A small image captioner, trained from scratch.
Model: 64-pixel images, encoder norm rmsnorm, encoder moe soft, encoder patch size [4, 4], decoder width 128, decoder norm rmsnorm.
Training: soap at rate 0.0028, batches of 64.
Data: trained on regions of photos with short descriptions (Visual Genome), 101725 training examples, 3.6 epochs.
Rows from block 6 of the image encoder, named by matrix and row number. Rows with one number belong to one attention dimension. Each number is 128 + 32 x the weight over the matrix's rms, rounded and kept within 0 to 255. All counts start at 0. Numbers have three digits each.
# q: window attention query, key and value (stacked) (encoder.blocks.6.attn.qkv.weight, 192x96, the q third), inputs 0-95
# k: window attention query, key and value (stacked) (encoder.blocks.6.attn.qkv.weight, 192x96, the k third), inputs 0-95
q.0:156114146123063078086094110121122154058061112128237192172186154120103195127190180119098093097135142200112156084141186079122128132170133097129109124169132141120137125137115126074164151143142120155129108122132114131119098130113121132114082157162173132138130125099069163086138152147157109195
k.0:090133111176214137133157079131094127185173163156070089171038143137082110143062121130196139197133099083085127156119056170146135114096133134124141122087161174139118133099097135123080103134091141068147168135121154127129151148148167110135146116097122121087148100152135087147124163140080143129
q.1:137164144145135160142094178141121122114108127067103145133099113101170121121121118138117105155174136064157104116127088157134138128135148138128120126093108161151117151142108130164135123085149136107121181111121189135098127108094135161124147117130086166142102174151144122140107122156132134112
k.1:135123121066140066090154112135114148111116092133193137148127132148109162075137175132140131087097165151077116143139159115107120127114106133092123113141122096128129116163120093115128196138104092161131143158116118137134116122165107130139093121118166143131127146107076113094126144111174089162
q.2:149114126139084076110082081125113128126135110120193126113138112090111155116152176152116114112113118154111111146179159110143135122169142141161094141168122131128124120114117084103125180182115128132152083146158100111128148183123141132100096151147190155119133076053038148101106135133151114159
k.2:151141117205144205170142104114114062129141156145064121107099135111104094150129059105143190176160109099132167119108090187143119132116164119158113140095139180149117157121121175105125058099158158061150162077139159128155137105108143129145173130136097122135099104177140086148121107110087157093
q.3:129126165124114136099103170121147112116102157140134137148164128128175128121165170146131101112095141140174105113092114056087159107141124112076086132163114132119150114138154143128218136077138118161070063104147112172052110084136085144129106145139093116194119151152183176116127094130126102116
k.3:076113131148122090157104113108073095149146120146141116171114140136070152136157150143112126181114121107119087132115123118133118095101083115136105122136134127137163131115075130135097158114093129086153124124104129169133089160136137106104127159133148136095117097145146114099124136061074109091
q.4:156151132119101128118122105102091139127149149076105108135121141124117153122153099114097157115173187077130106117155140142120087138161135113116152155145107132136144132183128124137147153088173158126176180144149147154145132120119105056107161150151116114113084130117136125115108153132154105098
k.4:096195161110183112198076179126109119118201167091094120143141122147162133121108145130109094092143124031113093108096090119155150122084130122149085150158137131110159175144143137165157147084160139144142154109133112177123095121109174152129110155145084127098124176140135161154113117136104099118
q.5:128127085139082123159118107076077129105148121136121113147148186154152160181184069083123186126146147086125142063189101191118151113152112046138133159103151137110180160170078074114100126075173148135176131080165131174192073123136135124146145150110122062125105126137131128106088138162074133111
k.5:094141147166101141107087132123111118123208116104099087129092141119117125164107100108151136102168109067143110097149086147187128184135131116145153210151154153125103194172131148160076106130107207121166130121143121141167132164120145095116155091140146091126164159113139109151146162152123159137
q.6:115140149096184147075140092127158151157255081141166013190141162156152087164114116086157118152092134105132132110157104118180134194101122109150091241105177105082103212107120107175103126106111212171156189114132111133116180120073112151171104078115147112073164127092084147159178207203088163122
k.6:123153180103148113107066127146151221065157145116091147137071127076146096083122194138139078137056153112110168106098063101186110178173198146170105151109151174197101204101121088122121112138119208063122139090121151063104118126105101179095105092172102156071099171119128134147103118146108175110
q.7:123127157105127090108134145154135152162128143127180124150126103129149129098107170138125113107100141142118105166117137107124128110118128155103067093128121136127109113142120119104170147135129090131122101114117118103094143118153149130132100122135155143145114091114055144132125120143143113120
k.7:171115121121105131083125096126132105142111119118107134091130135117121133124161147140134140149158152147121116132142167144076144106168132131112143126146112123131152097115129123133104143147135127118129122149111151164120133142136104100120142167136136126155119128123156093114117137106163105114
q.8:115131152158133144144123173157212110109045171102092217135145105150146116090125195155133092120116123152134170137055121094071152088153143156065141052136120110129158091119156176137205125122134049135077130122123142115075104092124105182143135144124077137168123173182197160126136071123187094139
k.8:100078104128098080091170103106091125209120104157181110125158112154088171127127165158090120158107151149091061188152164099077142057085091134093147074157122114089167044101104102128095209120175047144121089176103095200124116155152134101111117190124186146136117042108110120085143168073121052116
q.9:145102139133199143135150043190142084155200216134090033103040196195080056115110095063214207130121032106127128089145085208170158186066121079048086212104181103076063169127138214117115076181060194131149174133119139121107190069158114091209094080071109068166195148136149108199190118174128205084
k.9:103126148058115098114068115185145130000081148113105179125071120101093122053157201113149145128071060202141148073123088125229170223123112129147086187132135159163066167130130107060118117150009215059151104165078170047096111085213073178143041057156152115185129181160093141146186160141159198082
q.10:078145128137161183139161115119133112152181130202080063159124155162118073195116050083188164158127096131131149102110077139136178161089089088114096176074191118087099176129139141112127073093129166146086108089158127147101159046107154186196104079107116063162155126179129148182167141176048166108
k.10:116117135145102124117094115146133171071126066122128143114131142098104126128155151103104144162128150163133169079157126144173105174133121099138158180166123182139117161111127157121130115179134183083133093139121130103173131143137127109111111141163159111139128122113128109131162151112116137130
q.11:130099095112094100074103122098121131130115133165124133103133133123131166141129128131118136091143105140097144115153144128098134108141116114150149110150113113118141103145111115120071130147091103133140100154148133140147115132117077097102114139111143129137109106105143071087094120092127115130
k.11:153111092104129116107144110115118122120113145150165123090137125152128141132137073113133178109125115153163162127157162145110123138164124130151173129131115111112139113130134130169108141161097137138093105183110139119159131122158126123132139121105139096129162119092140140105141114182178137167
q.12:145181211146108149111136160196203087154143130133057114101111061118190064130090150134129102090115098124178158166065120081163193162127148163075099134120109133143073157163205165135216074128146147081063061070133117080094191035177174173130120091178099105143141122199129207181162118157147161151
k.12:103129110162128153120163121101144077086091087168120180123179160176110131176146165096101104205153092175132224096135167153095157094121108108139179098132151117082172108095137142145133100105189064129156091162123115135133086170122133137147188166097114116087169104151166092107167145059125104165
q.13:119131166086147105140155090149125118145171124128128106148124095136132130120080127117116123127152149156111116157092129095151130134098115146118111139119133117118102128138136097114172115127126120155129138113133103109142157141128140121149113091133153118115128114136122132153169163150117131123
k.13:149161134121142133149117133139113143088107123144101154108121140113118132138158106121118119146127147109138134095089114138112131140122134112131082130160131171139134133112134146106148115127161139118108097111121157138112115120121136105116121168169106104154149114154121122143125146113113120121
q.14:109127127158146171120178110178172134170153124117108080113127108135126101136082151130146100163127085152142141156116102138146170145122128145126130147124165093107103102072142151171145099133141127133113114131131151111096180086128125156150145108123141125151183128148140160153195152141114153143
k.14:092134160157109122129102137134122125141114091143115131149165117071136162111150168135079090172123152154128157133081136096122099107131101128102103118111121179136139135077129108084160139079175114118095060085085138128108114116125123130114144144166113153145091071150101144114117127103116117101
q.15:126077129098150103079166106146099185189176126151169057137135109120109124131079130127179116123078108173136080169136105148120103127102123144165082119139168108089122117089115069099094148161102125153121111167115123093119174114126135154138095116108190101159137099081067144137149125139144128102
k.15:191151112125082115057085147133133149109113128087139142069150129097130160092174163159115147082138156132128177141167164143066134083194152136111144122205098110153170094128106147157111161157136142139126109147107137194131111157152092120104163162141138145140132154113151145074091164136204085159
q.16:116160163108115110180121218119142170095038146104104233073165077107188169082133216183076077118130200134146105162074151109066130046156129180170084017167089144146191052070152116089209176109177013125117077119087115128095058162167113151098123185170074166126100157143157150076092081099151045163
k.16:130104097155119123137179135056108126244160148170151098097142128198109125192107036147134122108183151085163035189126142099044103064097130127088155069144118092060173056136124167132135154114176046174091159155145097213155115174083143058123180174090150126141166099106153126108119111084121080095
q.17:121099075111138091085155109105128129132118139140128151145143139182097157061100162121140100117149133150069158147162178094083094068128112133109141082140129098084170090145081140166078145167098066154136129191120123179169098156094086093143123150064170128102146141075086070090129148099212086119
k.17:186134114081081082100096096109140152191082202149182114070120093083130146115132127168134123048119152128091121192149162100085163124202140166066109101133093141164103088190131148156117197153111110133078144154148136156111171116136107105101107136150152129206081087083120113098102127141193092152
q.18:171094146121129119157112135144155131126128164125155123097110145130155101124128139120165110101104090139121128119125107187161126152121131122154131133106141132131091139144102132109093112179108140118118170149123123081137122114111142157128115100099145154148116159139146101130102088160101145158
k.18:165112092116118105068175144163143135084113104082142164119098122145118164125122155119128137106109124173112140128159144182143127139147151133124165111110112098151106081146136101147091113157083122103157105153135145060152118118172101127149113110107148129122186184145144157123158137151172170193
q.19:071125095168122144148161139118141143128112128103101168137157146175139139192138104105100152174162124074118153120134141173090153064127105108110187093107140134105189111148094154208142106068192067157164163095137097158170088152120135114140190160117114102065143146156178098106133173100119092114
k.19:085165165120196145091219143152158169161199083136128089150184120166147126115069144081129125144128208123173128128117137094118132163099102135090164162186167127074127136094198096153171124116201128166115098122143115154143137129166153116191138138130126100122214110092091194170196173143176136132
q.20:116108123125145127138167107136116136148162123178116113132098105146126096108077068119154166159098116172156068137098094113146116130071154136103077116085129127116124123110170109111177085108120121086109101111138103102164130095200118112143122104114139076151141090177123153165160091103089159086
k.20:160087111079086134125052109079111135115127161143118129119146153109125155158164090156108100102169120097105084111170130091086113102160134115150139135164112119114149123125075144119070163113087149140103172166129094174114109150036096107094102146113140127099069132063122082105077111111079102101
q.21:101163204126154168163116121192185116114112147148106136125092102089142089147108175123132157177108082138161146113070093127199216189129110153123105153109154136157049164096179113110126090138113161106123123072082134055075170089163143214137119057180115140127136141172129129193181167182123197165
k.21:083103119195176173143249065186167147103090045170144142151133157186107095121110142048161168202118085200123215084096130160170111174078080104142186132116182124094088145079167128110143041189117103105154055154111131037137151109152155146196165092092141107130218115143091118159226160147125193168
q.22:084118143205146097155177131151138081141087149125142176113130093148113147157119184139115135158125125128139130155075154110132158098110094162102136073150119161138135090108192129118208140133169045121133085122088131103114113131199175101117152144163161147100169079166153172126153162105158110166
k.22:078093131137179184142215130156173129145096132184097128115142138175130069114101144092154175187095093199174120126069100123104119106055108116103145111121160119077124075059179150086170053104171086134122098122104089098101124085135133133189125139075111144188151109156116166160195087078112133047
q.23:142147159107145124146155118153149128140107160132161137134162096136133128099136172147112108146096147171135130162111155104121139117097112149105108119161130122112114113106193102159174180154148084132087059129093086109090162101138171119129119149164161125113130110107104194139190144143127111153
k.23:100128132174136173177138146115104084146143122119079126115145126121119143151117129139078130185183121101115133135095102171111115087093128130126123118126102161111164105099130150081137098094179100085139107117102147145125106136122129110119141177136095113123087106164148102129137115063090096103
q.24:170115137138125077172094154127144158100124115152255152170138155132057159119166152131133116122093164183043102114163145075167119165126108138104125152123153132151084151103110163111142203167165134144099156130139125112124137146125203097130055105144221139172123116064060136120124121128131132170
k.24:133104126134120134118121117169128108169088193052057122119035112039104086097096146155120173154130103132121141159094110170142095132145210165123132118047086147172104130130158102105100108124086145067140168142096186080101186108148080149081136086141070142100037146143137081159129132118130147092
q.25:149143160112108157124106182133156121122106132119088151118119108130179115120144132146110128085119169119175136140097130130112122122154160146138134106114084141141139132182170123119165142101149131123089114128058102134118108087119106139106157123150080120106093204162175123126114097136158109161
k.25:095136117149135107131183138122122126117136099131172148123192126170158153161118140128110098118137122124129129135150149126106144091124123122130174093187112103095154093150128123154126158162140061166154082179146081116172095152123130122133121164106165118101189127095127151121137160135161105198
q.26:125089108144138129185127102102116129109089127179130161100134141120138145168135124110141137145138096145113144105100120165124129107124102116156111107117141170126128112080094120082134105152135093104117102144164100104153123159139138116130144157112136123114122086113136122117098098097109122129
k.26:131116102122106166125130124128131136167129126102123110122103146144118133127121124128144155156178124093124109133140122133113113114128111118101159132122129098117131110136131154167135142154110135153130160152150121168138155138098117106127167126090134135139120146111141110127130129124117124113
q.27:119173171170155107189136124138192107097121183140141171126128121146142126108120172118129124114126110084085170116068112096163151151144115139066172129145130131154114129142164179132183122140182126104115144105168141133100113137175169131141127130166145145168129124210150149143139118116164141131
k.27:047090150141160156103231099177157092147083082127068135133111122133117080144107159074117147231109104199171125116048151152134123171088096123119153110080152119092099128065197105080136046125107106096143090120098131044108144071185094173174142091120115110172178137193169143159224137123110185093
q.28:151069070112088096088086064067117163119162098172198087115137199149089130131168119109169150138078112205067123085221116137142132149151124076164160172122175105123133162106060065101027145144086189104155156153172080144178121193095136091130134111091183118120109101062111063088095105125065149124
k.28:140135135114124119110080137128144072113163153096069102161057124076145115141106095140140149118141092093151147123141105137191141191145156139152128159093156139172078175147128105157122112102073210089152168091123155093119176115128103173103133073151099123090098134131122123156109158196134174135
q.29:120158141158149126136161165130092093123143124079116147133107094109147148090089118136099138138141153110183133152110123161155076106111159145096157093152083115167168130173132113129105115089129125091199159110105157138173084158192122119128176115161079146080139158208149133125125145125160135120
k.29:147134123125132128115178142105148160102130102167143155167146144200123106176129076112138097081130119112128100109149112122109153127108105113143084119151168108084117118173129114105108092110112090181129141077144134137120082121068164121187112125106129119131205163153135172134116142150126149153
q.30:157095143151176113155181106170111092149201127077112073098080124126102098072072085108118170105133115096119073135143107149164070178090126140116116182140132110125096129140150144134157122158129173106144127162128152065162182150159119087120123108121113114096133113095116111180163130123163171125
k.30:131173168100128133139083216160175078075099174095106166154140125104192118098140157126144108092113107112153136102093126108132167133146130133111107139158112124149118147189183146126206112099114133160159124090127131127061110115154092146148120113139086124149131194168150162151121116138182125108
q.31:167157171124098135140048180128116166114124092091162146159119096035171150162154097177091061112129163075151054141121114077168094124131147162156096134105094153174110147107104095113158186091174140125115110089144119115089137140066171135056104117181128157092064135066090167134065115147092097169
k.31:173118107123128165174126155094109137128153141077128131122120139119122136099124109155119131118178156081095105128126106132113046091143177124153110110100092129144157151122106155107097146112134121137126168130147097141160109123069116095111121150115097118086051165082114109137081054103076117112
q.32:170102182112088128141067147135165108103077201124146150107087127077129096162155130132137134109127083142127113109137100113163164168152111128117123138112128129161054144183120158091113124192123163097100120125150144064102159110161129128099092082146156114139091111094149098152098093138151172133
k.32:127119094175156135126188125183120029104093073095128129153130159164114157126140146074130184197169077177132148077132185191159149149104069101139209152131130108107114125134151089152122079156098131103211087185074165069149149167218130121171187119086139120119203154148135079124185161129190175165
q.33:128106089172148132154193088170143087119079122119159158086107127142052136149106140114091182152131095193106144133082164198162126158120116141110240101116139122143096099094167151109103071210117106111164128142124171063172137144203167103154158110120150127115157111177167116146187116126134176164
k.33:079148149155138161133171127211157092144081115145154133150142102117141127112089157114104104155142105153149143145068126132149113125084066138039118101113140135107071089117174112141189116118156069155091065104074131077096171076133149126166134096146119120187154111148099140166169147151149140141
q.34:150132113153176137194210142168078102157162133129136093104096105149101121091076113123125195118124148118144068156108116179140107145069155146091124142127124119124122113094162134136145098124104126134156133126081152099144146117151120082169137119128080162185166151197171179165189120124115145127
k.34:124127173095122100185053140098122078090108153185122158139125116094125122123160125171103085138108133121128075120069103066149162126095098132143030143122138153145121127118124119029174142079138140111082113049094124138048096123115133120117090124185100154127059105169125141146082088073078113081
q.35:139159132161146103187165170164115116132103153104112188085112071128140160132078147154100105106188129090134165166081137165122153106100106181083137080175090153171137086146169223173209124126181082101091121147136149139157111113201167102093135152172128164148141128190192164144150131098129119184
k.35:057125123146133166131226130142152050120101078113075141131164138179106096158121114083101130206116122189177141115078172101076114111084098115095153111130147084063157086072200113073164056080155089175135107145150115118098117125120103114176160143080070109134190110177152163140186148105126103090
q.36:088121103162141150115181136150167131141113099112119144124165107135133133146115137116094124166156151147126111145104155105111119108107105138110186105121116112117136108137165094140140114145150073154150123154124113119141144120141087117134175133134141113093128113127182152142153156108188095125
k.36:104143146115138131179145145137122172141127126137155139142156116135140134102114126130126095106137137108143093141101114097108108109109091137077124120147147122109153097094152129121167138099204104168086098142108088142103121150144142097128133142127111147160130101112106149130131111122124095140
q.37:109196161108109098173080208120136151102097103078132205143147064091200168105135135177045076096138171048141127152097128060117119077148144159072113073138056159181174112140115139172173180075186081141076074067131108151131080152107151147067142163198084165092077137134127160107064145097128073141
k.37:078157100145110150096179101098131140164112099119126135101179133168123123164147106111115153160137147119159128132137200162038129070160099115146158101153115082081191098163157127155095136148127061181128134146175124214140102136095151117150163192100110082120173131114138130091143167127127088152
q.38:102110145132076160038100126116161111101096102108135144130150138092130144136172124121125098159135100157149141097129146085124118150170108119177118144127131147107107126101152098077103121127111129149144069119131131095084143145087089185113108110132126097101132129057103133124130147135173145153
k.38:169117109120150124151127126128128170132114216180191134176064139162117114103100128125219132068107086126098150148151092128163130133133124148115152096112136136149105130162090158163112147146106111115109156155143090087161144135151179101135107084074171161150124144086083107121116085156121155150
q.39:157120200122155157163073152153151155124104199097074140099061120081150081123121155143159117119127083073159104124078065120165126153122144160110108123095124157157077158106119197114147126122137153103067192121099156082049160107143123133095133082151097159133065137134178116172095045140167157103
k.39:156104096094124094097176146160143126111099130066159134151129151165113156078142194125122127134103136172101127110147171112097134115122110115115160110146113075113144103150146110127120173136089104157166127193111140123120119129176064132153129125092150139123155186104105136104146139118174118133
q.40:129119081085127119075169067110109124138153070233154083128160153167109129158155059090170174130100097183123176098169142133132179168130096072155108165165179104092115143113121091132084088145091172130102057135122071170157120124131167102161142152125186051111199075156080112133197174138118169171
k.40:097129133212123170115108104163163006082116100166083120140141136082167111184143119090150168219140037150179205078133130147204201193150099113154172175108162148144089167083144101155155043150132192090174065095135127047127174134161151173132165104144112104151167082167139111157164183149151188138
q.41:116147165129139154085144128141144143135155110153103106117154121133130119138110124105134096114113127126136133128091116115131151150139130124119106158150144127108105130109181109113123092104107141138136107110141093094091147108102151172142135117146103112137170148153129171146162164145139138168
k.41:118138130120141154131136115119152158108133183140136148117113144147145100142095142126151137114119079115111155134135106123118136102154125133173149100160144125128133127111123143136085117182116105132129153137164092110150123139095135130130111115092136122132141121116132124133122136134116125158
q.42:140102119135140142143147101099137088161175087171178049146155173145126097204175065086154146136130151170126145102155128127140133166111085081146140189135173096095109162148110106099113118137132173143109137126159111141152170102087135117160099101122182067131162095109140122134163159148076138159
k.42:114149131132141113175094165162095152076161099115103125142121118084136170134127151118124159164153135111148131076132112176174121180115150119206115186092116187149141158098120113151159111144142196095183069132094148113151124142167134142101150155174112133122124157157156127150149126114131151134
q.43:134137079141086121121108125102073128089089135086128167105107144101104159117168145127088163152150147095151090105182154151106114100151126099115169122158097113155174124173100108147088133138105119108189123148139166165187091192159084069094173163131132128130111129134179090073094149080141104113
k.43:082147146132172141139115144120117096117149185164134118159124130141129100133116090108146150092110109118145076114095089115135135135096083117111097146118159109109112144182126113130125109092077131142124196097108133143102113117118150133174131087112115127111150140158113132156106132163129149089
q.44:120125089155168137222220154153127063132085131109105184108136107188087121130100125106081166172155121149118122143059173147109117092083092133078149066118108125108148044117184222113218092147179042121134129130110161115132101122167164080171142161119104135174175130228168159136174104058169110133
k.44:131106128102155129158155133111117137158098192160117132126141118133110129119135112131116108096137164126144080139111125092080126098095153133083113114091102150103136072100154150079155154093186093143050131151097114160111124087135101087129096150134115149145073088113119152151135085081098100089
q.45:151155111104057144122089154084090126068085105056124181108125139102135154104182110140054147101189163074145101093166155121106132114164135096093160131178084118141168129191112149157133123077167139100093139110143178187145087167153128087109171186149072128139074134170148115076091118107153098131
k.45:075148143134151104129117129105126043113156178145132123196124125151125112136119114108129134156102130109134089113103117112120153125117066118086098137119147121116134159198122112119159138072122121129159178081114129152097113131147117120151156105147122123104130106170121116147111181129119118092
q.46:149108097140132117140097128129136177132125158147164116114111151108132137143139122134176115123124121102108094122150094133125121135121129121145125137098153138147114154129071115129123139158122133130114187171161141115159144117083096138118106107102163123193101135081126083128099122137065129110
k.46:118101134131084103118108096130097099137130072088121109128093121091064161107150164150091148135142156162091106125138167138149077167120135141113134159089112118136129141128117092103097142117069188107132133151095169118125146154129098095106119126156149170123104145116118096116126119112131129114
q.47:108154115192164140189138179156097119134162096091069118158079099097107123119078133136116138150155115082146143137097099170174078146110153159109165141098105161155124133122137180160144101118135163090156151134120210098127137138151124125111146105138101193123122142168138132146113117115135158112
k.47:142116136095106154113144160118162168092111108083130157148142138145165101129139084119134084087137147130134143113129124110103118110136118120141103122126126100110120143168132146076138112088112088162094170093140102130118094105082102161167111095097123106104117181122119161138119092151144134130
q.48:132177187160162124149122132174160103110209136124108103147074132123138103088075116099145148110137111069133135107103088142221145201112149132081101204100146115158069189183162161165139097121133207088161189084094128098146148114177145154147159052155115138132145179185101133193162185192122200128
k.48:135128155083130135096094100144164196051051151131100184121093141110135074154139140125173117122068095160101121085110104125150177168172120132168086127127156159159064150116145088080067106167048146122138129112152147042051129085091138171151079070122130102144147150142120105153109146192111174149
q.49:108160162150178098150154173161136103105095147123116194120102082111141148054075185160136131130111129092148158158058125148133113099105151179061123059157106132164148098125154175161167137140146064077146097123087148105150108123197110128116123149158108196151137139169121147130133120081180119111
k.49:133111100067096102013183119116165190140049148133159160099146129195144098126143122136147121069089120160129121162124177115034171066144092141124146068149129036084137039144157103150103155137073045199089133164124094162072114098120110155161118131067140117135157152121139148085140154130188100125
q.50:074170168147036067137114169103116118080000155111147255113172033104155194135154177182051069142171196140168163176028171079079124037197123184120121000153056196175175038119158125095254166101227000105116036128127071153108057154169143117053147214189133152096092094164140187074099154052130047141
k.50:099090088185201204163241063065105111228144080226105096063202146223092106188111074115121177197189117116155087151098165191026114045042102087103166092162143098052204033017144158158146109154201045163114140165148131219158106129079213083173156245064139131179179055144126140112168088053052076072
q.51:166139120133093116137119146094093112122088154078125162076182135134167170135190183139051107079146193092138144132159185142084152088182153117138189111192073141142185122168138099144162162107181112167127115176146093213154083162120122097096157208143095139100097131107195108064088111110185063134
k.51:022187182208208110203202184153124048186235109127102092187184111176171157141072176104085096191165146044186115136063116130140135110034109125107124129130153107074172143154177133187233110046217079144188108045118138169147089142199171136177184167166072124083205132208174221163179152070121108142
q.52:139101087114146113126148134125102176169173134134095107112113137161148121138097100120158134105119110093144102143154108199107108095097136116166131103078142123110144125145072134151079127154106107127115178133110137140166121127132120129160139138080117096117128145146137081127102091131109124101
k.52:179130106090060084080117133116133114095123082082173139097141129133127171119160118138111154072128163159126133133180175138118158139181135130103112144177112103140133103157123112121109146126116146153130118140140126148140112142129096099124139137139134102120146153111135144099118145129170111180
q.53:106154118149135134161110155094153157121087170152164175139136152139126134200154125124122091138139117128125189126118138140113116109134088137164152102111135133139112133158120171122092155176135089133125205144158152150088108126083206154133119119113160138070102095136160140108079116139116113141
k.53:145090106135119136163186109154120159158129069097115119085112115132103141125098155114125135171144121167103090138128133171152086166099161137116146124087113134132111096052151144099118098172159134100136133169165156059157147128151116115136122118119137123211149140130140133126165075116129154133
q.54:130169186131106108104103140138132150100119139116134171146123074080135157105093153149091088088131136106142132146081124060162108155148141161104105120167103135181109122157169156100152132145140139101084102103170158119078137131174163165083108124194139125149098099149085177139098126123169140128
k.54:119104108181110174107134107112153113143088128109072147108137155144120097175138120114134126170160080136134158108118153141072118089166125111134179096145126117086162124124147163130070095145103092150144144155162131132125116130074127114147174147068111103132151132130174089111112134136110110122
q.55:135177166097119111111126144128118130113138072080171144166151097110171154078139142152089098098131207112145110151115158091135094118135170154092114123147097113151152134147125094145176169075172122144135145090108117154123117141119144110106146133173103165097111163138111185119130151142132099147
k.55:105158182084142101089083150096123131124121163131087146148106122107149101148140169172114074133096173067118054155071092097072137074143130132116049095126141168161149118109126074077138163078117105148103141051101113162059103122090113145101115145163098146119077126160138127130053145126092079089
q.56:141123084178130081102192113136093098167167137079151097099109138145068159142107099114110151125188123106111143144182171181131096143111113138172152139172136132128127136158143120130108126175077123127161137198120168145166148169152123058138155141124149110101170100104115085126161190133169151171
k.56:079149198141198137172193182194176103094119144158082132182117108161147073069094190097150132165070140161176150119052098107158149185044098144088086139095187131109104125145183143124245035081134130106133111031106188078065134091215133172199116089149075173152181145233161209185195116135139176105
q.57:160114116122081110133103133103119159116111118138203151157146131111108178154161139136123078096147151145064104122166150131126145142167114124171127134144143121158122127128075124106080171162161124127109145125142125132140115165097187126122096128150223150150107106092092143092097133146102126163
k.57:149145117197115170142111109129101075165137115090090100093108118061103125151124092137093166208169124124144139132113129171151112133139157131132146143092088175153108149092147123117118093118174153096135116112114164112128167156110148104101188131161095117135104104138148082148114132116121131114
q.58:154112158177101115161126150179168109146162103114120125109117072081181094145079072137135128130106095136148121159133090148185148157119156163114116128116123131157093127198153147119119123150170158043070062102180136049152168117199171129109164119163130078126144103151075155178120090135125173140
k.58:140133093160062188065140157114155056107096077077098154116190162148167137193168128087092125158209110112155185086164182160062158081175115081130243134161127077087155117149141110172102079104162096180207115147152068154160114189060145131139218152083113110102152139113165076108124151122160100172
q.59:153098105104120130124131173101093111107096171089139166146123137150119135090145116137095142116144160114117105134147167132095073096119119130118143105126092120115152108173097129131122165145116087163120149164076159159142104142087087083132107150093122132141097172105146101102103087102183084116
k.59:182114118089126074141143138133098131147125160147189130101138100112134175091136120141118125063102149137119103158137140148090121113135137136081109110145088111144143096185114136117130165133125102121111142155105141134144112101193111103120091161159138115148121126130122143116118097123155116152
q.60:190091073155064133167084101076080080103099105097144108080104217097089094241219086067107195198148097135123089057222136217150161139163102041179183170062168125119115150156057079099012087159155167091163132122179172087180127163121153087113160133095161093068109083107155055107093114145095158163
k.60:144137130162160193207107150187127093101221167115150084166075148114140143095071093080166179117194067066131151079137043176255101206082134109135158231079145158130062196174140146157154088112130211110186130124127084089173172152133163110153185058109095120130116171103102088201159084157112183130
q.61:143129126084084101118101162117147144126124124124132150125143119122166139135137136151111090079117132126110165140136132104116157105138128128128118097105100121138146124153077116124133137122142123146104158126113115146144086098109139176112124130112132143140088150146125112096079104135106103136
k.61:116135115177103135096175094114121104144135078129101124107143119151089129161134100116102131148130135161141155136155157140129099139133154139110185124126140117124130110107154133122084092125126140115116108156154148094151138160131102108132133135130141107136193112109144143109164147143148148177
q.62:131089135107141105131159109125155165140159145180171112137138156171101119100100154115154151092093134188059118147144125129138116134122135143113103131127153112109118118124117118114103151143106124156146150145108070133157130116129129128164093095086175154147124153101119130141134114129141133119
k.62:122152141116114107101121114151149175137097123093110133066109113078139103099120159151117116107101136123137127159128138097133135152177158163121134113152125122168100117101148128161094131179095145103119144146162133096103167141133100132101132119152114131135135124111152113125129145155165136143
q.63:112105096145107155115161102107109088146122112180083114083103110115114117186101042113181174158138078129147113130137112154112170133137128128158133101097156119120103112118116117099039070167091124100108110130165120099186147104138103153149125101111134068144181082122131113151140121107077166134
k.63:179108085123078124140114105114136122092099102139196133117158154139134162160169068109141173117163100141136126100195177134138134151157090107157174156153132112117118116118106114134101143159120145170151113164137072126159150175111182076125144142108156120146139097076090076097118129143151127179